config.yaml
model: "self-supervised image encoder"
dataset: "microscope photos of single blood and bone marrow cells"
train_examples: 48542
image_size: 32
crop_scale_min: 0.4
horizontal_flip: true
color_jitter: 0.4
method: "moco_v3"
arch: "swin"
norm: "layernorm"
norm_position: "post"
activation: "gelu_tanh"
mlp_ratio: 3
head_dim: 64
fused_qkv: false
bias: "qkv"
qk_norm: false
parallel_block: false
inner_norm: false
patch_size: [2, 2]
depths: [5, 5, 5]
widths: [80, 160, 320]
projector_hidden: 1024
projector_out: 256
projector_hidden_layers: 2
temperature: 0.2
target_momentum: 0.99
init: "xavier_uniform"
residual_init: "zero_last"
optimizer: "muon"
muon_scale: "original"
lr: 0.035
momentum: 0.95
nesterov: true
orthogonalizer: "newton_schulz_5"
adamw_lr_other_params: 0.00097
grad_clip: 1.0
steps: 4100
batch_size: 128
epochs: 10.8
lr_schedule: "linear"
final_lr_fraction: 0
warmup_steps: 820
weight_decay: 0.04
adamw_weight_decay_other_params: 0.01
Rows from block 7 of a small self-supervised image encoder, named by matrix and row number. Rows with one number belong to one neuron. Each number is 128 + 24 x the weight over its row's rms, rounded and kept within 0 to 255. All counts start at 0. Numbers have three digits each.
After each neuron's rows are labels from the 100 images, of 14976, where the neuron reaches its highest value: "strongest on" is what is common among them. Only what is clearly more common there than usual is listed. The data: microscope photos of single blood and bone marrow cells. In brackets: how many of the 100.
# fc1: MLP up (model.blocks.7.mlp.fc1.weight, 480x160), inputs 54-107
# fc2: MLP down (model.blocks.7.mlp.fc2.weight, 160x480, transposed), outputs 54-107

fc1.129:099095108142146113137128113162099110148086122101115172099156150130085073156170147119152111145177141129115094126153151149141154115119132130137132158130117125143113
fc2.129:124113146146085104112154136186122108112148171147137123098090103076132117109167110172146143086085101127175165156111116109168138059151081148135119166137145153102110
strongest on: cell type: artefact (56)

fc1.243:121123139130103093085095111103129171172118130162109123084145106133143128102132164182133157134136089073113118121093117111129142147126153157153154142105100126149098
fc2.243:111126122119148144131159127115124164111124108103139093098128142146127135097166133080141108092123113099133129131124100146118143100116110172139101106095149129142139
strongest on: cell type: erythroblast (46)

fc1.57:141121139135165131167123133140120094122151094127116102122130117112163109132117114175109144163104165131147134149129103126139145175157157154130140124110171153153115
fc2.57:166113071101122089107128136158140180161128127107141151096132125120092110148159106133172144093091103130116137150110155116101159084172107130166127118110107121107137
strongest on: cell type: artefact (47)

fc1.43:161111131130100142117147107119154107122123129117103139102100100133083129115162117152156141133135131061155145187128106134120126137105117104091104137142118123152149
fc2.43:121103104134132157106129138096129114144125093074135171110155102144138154123110153106112081085127139112132130187128150148112147129122121135141144120164127132140116
strongest on: cell type: promyelocyte (30)

fc1.196:099149145142134159124095122144130142131126122095157160109161102110135134115134111097115143152137144171139151071136105112101092166132129118144131076098060121108092
fc2.196:102117119110097147114054132153162119074175120101118140110113142121163154150143121151103136134127111119143131138114114172119101125141092120100112138123105136168139
strongest on: cell type: segmented neutrophil (44); cell type: artefact (25)

fc1.184:119112123164150170135129143104147090131151088129127131155118122112138135118092155113166114119104152136131152110135115105134134165140138088135075145145177091153101
fc2.184:123109132140119093141121112151167084121137156139127107148140089131133126149105085153104149148135206113142135107126119112123141123076140141112135161171105156135132
strongest on: cell type: artefact (48); smear: peripheral blood (41)

fc1.223:099134121130137155094116141173108097171146111128135078133124127124162092152134085102127132086106129128103167116136153115097131119135095114118100097086146146088160
fc2.223:124120137160166166158108109124112131106095130080141182149135112121198137170080111081139143091156162127121141094143111142139126155139111139112122133102114120128120
strongest on: smear: peripheral blood (61); cell type: myeloblast (46)

fc1.467:107113125143145146125122097119118125138099119129143075119120091157139177100161106114138135143064128164157137123096105135171105089094159146140135138149068134111107
fc2.467:113110127108152165108085117135114165144132131096146140092106187134111113142174145118164157092112125125172130125117106120154125101138102117117120129135128123141127
strongest on: cell type: lymphocyte (80)

fc1.346:102159139205139125117101136114099181175096155102145151130135152096163117114147111133105158149124156161121135144134121140091142112141166132142154114120116101124107
fc2.346:102144128125126134084139115118132130157125144168098130079152144095185131131153078141132146127152059143137115151154113124145074143145099124091160109076129170166114
strongest on: cell type: segmented neutrophil (47); smear: peripheral blood (45); cell type: artefact (32)

fc1.179:128141117176124079159122133145098148158160128110105081095115139126116126104155085111126145123146119091125139152161141115172125125133100116181134160123142122081092
fc2.179:101097144118165141143130141105091108087085106134117138148140120139115111136113153121120126095112143117119129099102135152109109166136124123140129172150133164167132
strongest on: smear: peripheral blood (68); cell type: platelet (56); cell type: erythroblast (33)

fc1.475:095101125113135136097140154163115123140117151141110127122099148095194151142128148108136134121150142129098126085154146137152152117139100109144127097130115174125156
fc2.475:140125108121118141131123093115109125175153227135106110115162122126130125121104123139114096130118154127141117084130154117116164131093124137118137137108132097115180
strongest on: cell type: lymphocyte (49)

fc1.164:172136158122124134094140109149153125114114100110122084095136137107155120133184094153142136119158086140107146094090098119127109106134111156118103128153122132140095
fc2.164:110107131181181136115116124157099119119125108106102111102108120138131102096128088138164113109131066122140136178086134118125108118146067133132089122101115108107113
strongest on: cell type: segmented neutrophil (50); smear: peripheral blood (43)

fc1.210:141134092132120110110123121158119135175099156105127116146145125133126106114118128091148142058163120113153131150134175138113136119089127112126148100072112100151089
fc2.210:140118138154127147098161121158131205152121097095144122164124096122159127156124086114188136124147112109151159138125126115130147125134094123155115147108097120122117
strongest on: cell type: artefact (32)

fc1.468:149159148123126147113123158121120058126104155115126139055113120150138103105134136146128149084144118117087170166162145112107116154120139118113165089090143145089135
fc2.468:123117127145102135119173105139158135135098150100109161168129117096096123111144106114161122151143086131137104138147150143125120137136144131141133145106159112127123
strongest on: cell type: promyelocyte (28)

fc1.34:116124134124119116095143129131154140106157117140124127179149125152119147076139142152113133159140149152142115107158079140098146125167154111130134107187113141123151
fc2.34:133110135080165117105113137088113124128106142170100145147120148130111084145152123101099157112128120120131145144157124129128117141151132157152153121149125139183126
strongest on: cell type: segmented neutrophil (42)

fc1.173:120148134097122117120138113121121125130148116095110145087114141105128108116122070107121149137148113155138105116158118099126140123148176160150150127138104143093176
fc2.173:166150098104147124070187110145120184139126137101148138069118147110109110133147107144106109094112122144122115149128139137146131137143137161160110111087132132154139
strongest on: cell type: erythroblast (52)

fc1.182:110144127095125198154170100115147141150089134115102125130097118144102116110125123119110126151112156164150106111128093108122125096149093167098157148149118117114152
fc2.182:137124112150155117107146130123097181116159211105102092119109101134126127118113112144114120140135137117198171112126108104149142185085158121109076126133112117124125
strongest on: cell type: segmented neutrophil (48); smear: peripheral blood (40); cell type: artefact (27)

fc1.390:123128121129141162105098121124117115125144125138133139106131147128153153096105160152131165148120169069098130141083081098125138100121169122140125105127109124125134
fc2.390:140104116136101097140158138122148210097106131124118098098111129119118118124152120108146080092125096083151132099114086091119139132176113166178130108106097137095098
strongest on: cell type: erythroblast (43)

fc1.84:150102137115143167151151140115147108141144126102130180139086145103119109079114103139130100137126109117097181139138129084116171199172120150140141180129133102116124
fc2.84:120120100151129109093143135112165086120143133109126099165148085094129092096094112146102101181118160103116125144143098129096164154115169156163140147147077148168169
strongest on: smear: peripheral blood (60); cell type: artefact (38); cell type: platelet (36)

fc1.203:094112111131132116097117098088125152137103187116144156146144117136075137098154092190119121180131116151142103134146108122139150121127185117138156095075091146149139
fc2.203:128092130131152179099129108156118135142129108158125135102135127145104109137111112126110177101124089123136163129145078150141089098119095106115116140096133148176122
strongest on: cell type: lymphocyte (49)

fc1.432:125125129150088105144119124100133166109104129110148179107148133074146118110101081082128097103134105117178137088145148106135106148133116104119167146170088142140082
fc2.432:142118125123108101148078148156111121124129096117119124109115145116117062107104112126183105158138118149122110121116144142109170100117116187150114176098122113086155
strongest on: cell type: segmented neutrophil (59)

fc1.242:103103108117182115150169148141109152113142115133139085139130142149121143109157165138114129136100154129143132099147153121156153115117118127062080135150142116138133
fc2.242:128160153145173102102143115172125088108126075115114139106108093143190133097115168134125150103136135134158134178094143066122084113103100153138120110110129156097179
strongest on: cell type: lymphocyte (61)

fc1.116:182145097107086107119126123121108146120130133120135142124125148103148142123119108107130112102179142105151101090146140097130139121113103144122118149141113108148104
fc2.116:147135157082130100104150122102131115111084103104141146069096166091118112128123115103180125122133152127167154116141110167129179186159114159150112137129106144129129
strongest on: cell type: erythroblast (66)

fc1.425:104072126111129145069097123140108068180124163126089103152093071110142136122122140188134182126151108161127146119091120125119121145122130122142113128119103136114130
fc2.425:141092080142149137092191130153121170122114126099144148098110132125093173073089116125167162143103114130151132154165110154110135121069148155142135122089147124122133
strongest on: cell type: erythroblast (40)

fc1.324:078104117151135132128109147132132127138124143134140140146123115134164144115144130135181101125166119097142137118081125079137135131148127087163106122110126118118062
fc2.324:127131116123088109092132132109132148156140113117130097097094141095151151108166129088131152154100101114122101156134159140152136101164124149134117150104153136173118
strongest on: cell type: segmented neutrophil (59)

fc1.130:118158122122163093108171121160148135068153122135136169182076137101139122083105097174121111170127138157132147121126105132118124131137143117099122157137133146109198
fc2.130:151162118081122153155126114101145124142109110084118091117143135129182145158134143150101078104139112167072129136110166099121089112133151132131138128137175114107120
strongest on: cell type: erythroblast (40)

fc1.195:086114162108149118100117130147132139115109100173084118124093108116101131105116166159148174156145124131077147109137074132152134107175152115095118083103152140122150
fc2.195:126105135138174120102142120154080198117156082155113099114092114093140173100145106128159120107150098124135155143097121112124088118188088096127129073111091140155098
strongest on: cell type: lymphocyte (63)

fc1.440:080132153133116113078070136155107189126122118156129177123150081150137147132132144147114142181134086099109115123130070105097158154169166126156137148110118114132101
fc2.440:158136129108149116102147124123153091179150135153129084139119135071100080133125121129095158130142091137083145097138097141158128109137144117104127112132091139187173
strongest on: cell type: segmented neutrophil (68); smear: peripheral blood (63)

fc1.228:125109110105129137131090140137135088145179127168105127098122151140144114100148103153121183132143173111070097172094135120124152117088121130127132098107098142104149
fc2.228:164112142145110101104118158150107176118135149120109120086099130111116110132152098106133071102104089111109107104113126075091113109126119148176143089120112139087104
strongest on: cell type: erythroblast (49)

fc1.17:138142113147172179116114145164081107102130145108094141163139135125120147138158130143168134109144154153099106116069140130145085131106107091148113138120121105124136
fc2.17:140110111109130102086140150193107146139113132116139134110099144061125151088179110146160072099137135116120103152113138123132126093179109122170149144122148165106084
strongest on: smear: peripheral blood (97); cell type: platelet (71)

fc1.437:100119127170143105144107151147123141151111098172106153148162127150115112107126162199115136189139160133109152122159097101105136109142163142133094105122126154137113
fc2.437:128111142128135132082108125132119153130140113122126118090129135088073110099166117146126146112130103114156143176132126162145125123154112104125129076132081127148126
strongest on: cell type: lymphocyte (61)

fc1.313:121125158165127126150109128140125107133127123123138093181146102151132156156141128097118178121126195142057111155156133150140140092120105182130125117126153105116122
fc2.313:146131138151176123105079135123165138155143168154123154124166121123104108183153118098157134175118180170144149099149125086119111078165103117132108098117113138117138
strongest on: cell type: lymphocyte (35)

fc1.13:128126122176124164105121115152135119121089159130127134154153140107116159139155116153165119108143110118158124084121158142069116099140134123102121120150145146107166
fc2.13:113079121182143102116109124131127097146104126106124085148110116115140112113123103124127106129134133168148130149145161136104176183112095121121106133132115137122136
strongest on: smear: peripheral blood (78); cell type: segmented neutrophil (68)

fc1.118:126105140106159139093116159178105158122100140122131107155061140146101155114130150135184137098135149125149121111064153094152113113079112112086101131161128094129115
fc2.118:140124137122151181140133118171086121186117141105137083149108135144153115097130155161150103163147158154126108105099108127128141115114143113134128153136130106126094
strongest on: cell type: promyelocyte (29)

fc1.352:083122138154120111143134130127123158138162114146146147146156164134118147131109157180130124135153161126140112119099098154125147102124130172120097119144142109132115
fc2.352:112137142065145103110140132109160143188160164161147107096135124082129102103108141120111135075127114123154142143145122142132091130124165141145110086126104166147164
strongest on: cell type: lymphocyte (43)

fc1.200:127151103110130119107139132158122144158183111127140128115099109094078118156131147118124151151128170149171109149100148086128147112099153095167091133138099096140114
fc2.200:157121136108148153090140157163110114113116120114089115148102145101160143121126138122137114150154133144115134128135135125131072093087142127136096105133141138075069
strongest on: cell type: promyelocyte (26)

fc1.18:086144107109154083115118149146142186168110123134124147106154113161116151155150108144141148101123115107116131164141145135114057119150121121112094135078158136131144
fc2.18:130133121125134119114125146129133105094127090100102159140148140141076113093129186170128102099161107121168143146112095064113124180141194145158144157111102151143164
strongest on: cell type: segmented neutrophil (53); smear: peripheral blood (51)

fc1.398:121141151114145157124120136148123141102136142126116135156105121125171124104105084167138107180107096145133135103138144103142150121144127117126133146182171129158096
fc2.398:115107129136095124187074137100114135107116151145106134152117133128170133109095141146091129171095131136090119106123129099105138188097146136106147139137168097115097
strongest on: cell type: erythroblast (37)

fc1.269:137096095149150148171092127118108118156141154161101140144146163124141139148138138121127118158126147104154138123091133139123170088126122139151097129116087113139117
fc2.269:156096106158125152091123098149135131120139140158110109087119163107116149147121079145136167122105120144168145157113108148136158090142091128134103151125128133167140
strongest on: smear: peripheral blood (94); cell type: lymphocyte (36); cell type: myeloblast (27)

fc1.385:144168144119101120160111098163117146079136143133142108100150115146151122123106132097107103140129151087170121147101092078120109115113129119162093099108131111138139
fc2.385:129122162134100132142142145135109116117151115065112111134137150146102129137169117166148122113088122110110139151118099104152132080096094139150097130074158116127110
strongest on: cell type: lymphocyte (45)

fc1.178:172108138116100142113108110121119169130148126130137137114134110161085138113135096152158148100128116076184116067085139106122151189148134132109109133114092137128120
fc2.178:171120151151150123078143109097098124137160117141099100123151148139123157094137126056097119159115134118136101141112110123125124111080116148155082108116138123152132
strongest on: cell type: erythroblast (74)

fc1.341:135152106145134090141088100181087172134151178148132084149101147122113101111097131102130165077106095118118148149110093104127130125127115116124145136141164129107157
fc2.341:114120122086156126103078113147097193138164147167143133095107126115096130130122105144132189094136130114124131119138131095152127141149107120160164054144131113103107
strongest on: cell type: lymphocyte (43)

fc1.35:135116101123164113178160154186138118080156099140126157132098122095142113133123097161117124135141145168145153137129138089148163131109155132115121121131172171129112
fc2.35:105150118138126115147133138141129161077138113121115126150120119162137156156114114078118130087143160128112119114122107083147138090122157142160156159119149172097102
strongest on: cell type: segmented neutrophil (40); cell type: erythroblast (32)

fc1.412:096125156131144106175155118140115107163143123160096150047105164098134114126175133148114116108103149168099143109078108109126109115135117106159118100113132164162178
fc2.412:096136117118146119100177139117087132126161176131124116110124158123144140132167169116166139119122110152163137111124102069128091119175066109139109096121131127168165
strongest on: cell type: lymphocyte (71)

fc1.333:142114102160117135148090147102129086137103101115150166174152107105120086174124158111126163145118126131111124100085154142164150147106145115111168127165077131135105
fc2.333:136153132120135118057147096129113144143096135128089141130114144120102158143124128139165137101141118106135156118190162105145169126117144158098127159159162131104139
strongest on: cell type: artefact (61)

fc1.99:143113122117149135133133104142155182147094156133128160134104164143149138140138163129140098149111150109179128151165138133132110114123098108091074166107127144104156
fc2.99:117140123133170122076111113118122157169135097136177157074119118129119127147126100129138139107131176105095134209132143144125142129166089120181121130102113083155118
strongest on: smear: peripheral blood (35); cell type: platelet (26)

fc1.12:186122118109102116114128142148152152121128164137107142130107080149135081113152131141135139121173169082096114107105158141134153165119193155135156138102168123094120
fc2.12:147118142120157161108123129127165169090150133129087127117174126146139179146127135141129125140118094111133109114118098133132111090142124177159102124106113162126129
strongest on: cell type: erythroblast (57)

fc1.363:179137163135105122092158135158108159101152123122106121112105143108126115130153085153130121160142091153090087141092146138149093121149124151125102135119137166145169
fc2.363:142118143141136139122135139171115138099137095116107121116135105129175132095148100157157139119136102099166120103125097116157139115157124145115099141098135173151129
strongest on: smear: peripheral blood (69); cell type: erythroblast (59); cell type: platelet (31)

fc1.137:117149135120142104166124158129137156062117102145171122112119163133125146088095137141125144118113143139120114118133100117152118157175130135117155146128182144155115
fc2.137:118150118134111126121127145142136130133108137168134145142128119144105135153107117106120107117140168138116111165145091110161112075113141117095151144092151154087128
strongest on: cell type: lymphocyte (37)

fc1.384:162122097114141146082168120102136116110159154134156087172121117112121144128170120102167097175154097090130146098109124135133148139100095121083144145149087127125150
fc2.384:188065080118136117107139079110122144165137113116072104166182118114104147130140145125104088151116110135132137159139088158139123096133120110131146126129094159159166
strongest on: smear: peripheral blood (97); cell type: segmented neutrophil (41)

fc1.39:092100098141145143185093135090119104143122155136157114140128143110137132146152132107165145161099178167111147092117140129188161122135090127116121090122093142117079
fc2.39:105109144138092099077116151149156103079116146142102178086129145158145122092137170154122157094088082122145129138118117134141134133108107096115125112121149151126125
strongest on: cell type: artefact (43)

fc1.404:108108167137139107098123137119141141124107136111149121128145132128124104148164071155142158196121141141118106108081100119111164105111094128107146096121093149143173
fc2.404:110102122128157123124139139138132119135149049103139141106158154119121136122095141150165156140087092175136152119111113105110149152136138127133121143139120140128175
strongest on: cell type: segmented neutrophil (40); cell type: artefact (27)

fc1.42:143151154102075125163084104123139159132098150122111149100104114130121149133145173100135173141096140131111172157096157177123121104153109138155114100165161115117171
fc2.42:124110125152133193154140162146081103137160139118143144174148119169117113138114135135130145132116157147118112103113128108120127075113095112106096106152142117141127
strongest on: cell type: lymphocyte (66)

fc1.230:136108107172165128120130146122152152134135179147070106132141112157113103113195119139103116159144059192112115097164129130114119111130142114106126080115095165108188
fc2.230:111111139106111140071150065121118134159155146125145140082130163090123097118150110086134149145123154132155141137157167121118121100142107163147124104112107117138136
strongest on: cell type: lymphocyte (61)

fc1.423:131147111157169134122128137126123152105169108196112116074172141096173147153171129153143157102102111137108147097118122150092132121143159140098138079064123135131118
fc2.423:099111145091139166109141141183112161134158099145106119086138144084129129134185117139128115092083047094090155157123106145123159143136092114127152151102120133144122
strongest on: cell type: lymphocyte (73)

fc1.402:125131100148148157130152147089132121151151139134141109128163121113099123115114106074128121097113111097157111130139136148120125161129155128114123139130145092119095
fc2.402:118083151127114133144115128181121131139130096130121096125131123149098160140136111103171179124141180135060174136105092180160154082117114126117134140165128168086095
strongest on: cell type: artefact (49)

fc1.81:104132150133087099083105137144131129136109084130134111113150109127112151114135082129119140124140105138087142124181123121118110157168156109113168153095099114108123
fc2.81:120144142139130157129130128135091157105110123169119108116156111110092120142099132105123153151145080163077110150145111099160107128150133100079135134089122125131121
strongest on: smear: peripheral blood (88); cell type: segmented neutrophil (41)

fc1.478:123131219135113151153134185105129092109104139121112111143165141106148124167120112112123109141170135091117147078074149102095102128112123153139118132169149150165134
fc2.478:107146143140133104082129093142135110099128169192121115087144136067104147154134088158137106179087118111131124128100109152137158125165133142090111116118113135121150
strongest on: cell type: artefact (47)

fc1.312:169143103129128169130153117101119108149146128144148099155130142112136160170141073123136111138110160142138127088151092150125172141101084148121103173118143122140112
fc2.312:094109135126117137105132171162140170106129169125169120101148118131097173080158117134110194115085150158149114134134117129144139094111123164118139134148121153125129
strongest on: smear: peripheral blood (80); cell type: myeloblast (65)

fc1.183:119146166098110121091135130139117131126143096105165110094135137127125135117161162073112133134147089135103107110123150131137132121144146132170124171180147135120148
fc2.183:122149180116129119121158141149148183085119155125157122115116114170140094143160162146152136110153139115177075080077129127117102128165157104104137108137155152110130
strongest on: cell type: erythroblast (37)

fc1.133:154128117147123132098106089155156140159105175111128116171154116128152111121146085125089117095134122103156136122172110095167165133113133134110191143103099138162106
fc2.133:119157146143124054116130155107154131130159088122122153067128149118158135144128141158129175131104107124119119088124154103150084099130130126110148104139112117154122
strongest on: cell type: segmented neutrophil (65); smear: peripheral blood (58)

fc1.5:140141115121129095146144139153146135068100118148093132114122105118116154118145144161103102166130136113181124085090099146166164145140127173099114162131122134115146
fc2.5:145102157153130119135107112087119138147111146153150144135113143118108132148139115099149095191136138115120151088118145128134151117159118133176132118151109123078103
strongest on: cell type: erythroblast (34)

fc1.359:103149110162127096109074086150114178104109132145148148121125113098105120144125112108142118125140127155189145120094103143158109124123158104150118105150114099115120
fc2.359:134124102138107152132108117160144171114115134146117138106101142088142114090139099136168104110109117151157121115124084142109132146147094131131108085135141079113150
strongest on: cell type: segmented neutrophil (51); smear: peripheral blood (43)

fc1.454:140133140150133101050072124108116111179129110103123118128149127107113137137105120095143138138140155084126101189153129115124106118103110105112111103137135126145107
fc2.454:149104136116147152135139103157105156175107115095120130142098100125155134138125132099149117129127079123157148140151138162141102173092103105106134129118127103086109
strongest on: cell type: blast (27)

fc1.27:144135118142116116115139118179130143123115159123138127140164122120118130116127132087129110075106052120104167167126142186104093192127110139110177116078110102118122
fc2.27:117122134144155142100142123129110113102152072110151132187124107175113153119124117111139130098152092152151115185111116107142129145130120121163126158105094131106174
strongest on: cell type: artefact (34)

fc1.33:100128128136140136146117137172146143118127110152098143177128113125101164169119199098166123165132131178115098106144140108138186139121124121132133105127130130093134
fc2.33:135117106093163148126135153141106137136154150136150122098091149121153170155125133105146145119099150150093133146100130105108130066146121158159115121102135168183118
strongest on: cell type: lymphocyte (60)

fc1.458:129136120150141140136116140097126152199133196132144154115118115113134118130107127140158124127159129090156118105080099116130116111120133153141115111151088137136134
fc2.458:121126139127081125117083126132124175078104123131123117067104124139122131121141109083108140141097110129163105101131113101176133061136145155127133151132148178091118
strongest on: cell type: artefact (42); cell type: erythroblast (32)

fc1.275:068131138160168158161113136141135123125123123126137102172136139153123140140103173162099127167068140153120107147136064113129112129131144102118111103170150103135177
fc2.275:117140121066119092156079157070115080122115125146147151173142107156109129111088121167115141125140128115135144093116134142133133181123145114122163127144128140107171
strongest on: cell type: artefact (26)

fc1.105:138118089147135145119147128110116120137119125105128063168132144120114159138087166108145145134118179126122135167116145114162136096090114122091116129163160112152103
fc2.105:122173136124120135143156137098113140154106150137133112110098141132128129112110129118155138157136127152044080137136116152115107124098163128134115118112136123106127
strongest on: cell type: promyelocyte (28)

fc1.365:158150146132107147120150110119118130116147123116128127123133103132147144145144185113129124115173170135132115136078106120173155094117098121132037116181148122149147
fc2.365:135109129126092153133113145164141127086116145129117081117148126128112125132158193184085107132114126119159097091108097095154151098116134074091077099156127132128113
strongest on: cell type: plasma cell (26)

fc1.466:093105149152110111111114138199097157123130100144137153164174080172136134099144165159140091198121102121099138093140097138113145116158127119126092122130134114100143
fc2.466:158130147129137106058098137111123127168159160148139170101143141113105093129136140159131157082132100137127162155158117133146102120148099109136151098119102126146169
strongest on: cell type: lymphocyte (53)

fc1.21:116181141097140098103121136173139165074097124148155166099150124129105128088122139137102136121144034107118134145127089109133148167168124160133140109083163135186109
fc2.21:126123153159130140133141124145132103149100129173127153121123149114144094106128125124151136101117088135124141159142091126161097116112122104107143105081125146117151
strongest on: cell type: segmented neutrophil (60); smear: peripheral blood (36)

fc1.426:098143128134094109145113159108131183140085128164141195085158138134136111125145094153127150113141069126130119102173130147100144157154121107175176127089130129128075
fc2.426:099156109096108127130151163132143124136113136159141125158156161095139078119124127089155152140138130153082099088176115137113127126107147125122152142089114132119156
strongest on: cell type: segmented neutrophil (67); smear: peripheral blood (55)

fc1.354:152160139130130150069139116102106102132134142111129142120148124128117164171136130094130128151139128094161108120096136120130092117109125091156048097151160133136119
fc2.354:135109120115137114137141122161093107090132139129149121151116140132163159169173141138095159148127120113125174145141110144163161064119111124083122145147114161113113
strongest on: cell type: artefact (27)

fc1.134:115105115126179135146120119169101101162134109148150130144129100128198149130130138178115103158130164113122146108108090119171084130083125137158115135139148121098106
fc2.134:114109122133111128105137150147131170107141084128128133035126135104104124085170092158151158084141128105189137157100108121163108116184081108173101106112135113152123
strongest on: cell type: lymphocyte (55)

fc1.265:124147165118107078135110127164093107102121099139116105123082173155134129147151090123120143148149131148132154102123149147161131127116086136149177159145142156101120
fc2.265:112123119138116104138145106186136129097143141134110100119072137136102138131139151094148132104144118134089098142132143108128145127143132135136108075106132143059130
strongest on: cell type: lymphocyte (60)

fc1.292:129125137088152122093150112128134159102193129144151155154070132151151142111129118141145102118149159109076117145140152093130103129152145128135104142107144152095172
fc2.292:142145120085143112128123137113141191140135141140154173108128109100126137151118102106140137084128183119141122109143141127130138109156105132148127162115147119157081
strongest on: cell type: erythroblast (40)

fc1.154:108133123149134141127150121164160102171156126134115111107102094158100125133125093075149083118115110131104144143145137125128139164138129141142112156071169107083140
fc2.154:130128163163176127153146138100118119136144148111118104155139107112155114137094089091103128107168178171104118091161126135125104157140160099093146133086159153120116
strongest on: smear: peripheral blood (85); cell type: myeloblast (66)

fc1.356:082118113142111110179087168109110130120086098142144168137133130146116112110150136137128146168130149137136137094172095174130171139160127144096124108138072125130107
fc2.356:140129132083116128078137135122145073140174186162126151138162129105140077114134143127127151144137096141145146081149128113135148127110146127095089137134113150163213
strongest on: cell type: segmented neutrophil (59); smear: peripheral blood (54)

fc1.299:135168161128130156132114129114130110096119105108126063123112099071131137127134146106098149152175117110118112156104142137089162145177141103120148159147089146143096
fc2.299:109142122150117096152076149086143143142124148074097150123121161102129106099131075144126082153127140081150138149147122057129175174134147121188122123097090131116128
strongest on: smear: peripheral blood (35); cell type: artefact (31)

fc1.424:136118106156127137199103137116115143155121149152114096113165170118094112117125123156144146114127096121153160090106126093146128118118066142126111144138093138098160
fc2.424:117124109154093109109113131132150151127138148137119121122143125065122106100138122107133104082082114137156081114099092098118160139136097154140117148156163107134159
strongest on: cell type: segmented neutrophil (49); smear: peripheral blood (47); cell type: artefact (29)

fc1.156:157137114145158095140129120117134147131127108125131123170182155139139122144147099168146135102140143064162112137163143105123174144125137106131086152148080113106169
fc2.156:152122096115083122118132148159162097128147165136151112101152127104121136124154133115125118111145115130206070116132107129112147130150155131101102123141128123123117
strongest on: smear: peripheral blood (69); cell type: segmented neutrophil (40); cell type: platelet (27)

fc1.392:104109135109144133093128167173123147134129129164133112132071119111123105124158077155164154140127079145138161134111094133186072150110116129110139133106137142122201
fc2.392:082122153145138146104129121147121130109138076159124152107126116100122155145162129118137122156126080162134116167099082073129146147137143116139075099116116127145103
strongest on: smear: peripheral blood (96); cell type: platelet (85)

fc1.430:113104125127126135098162143081109130143162087132132072092129160121167094112107133098113108179111126164070189091147160107138130105103112137166122101164144097102116
fc2.430:114091119092150125097073143102120139121145128097137087086122145115124137137153144166102111115149131164143147164110122128116136126158157106114116088085086139108103
strongest on: cell type: lymphocyte (48)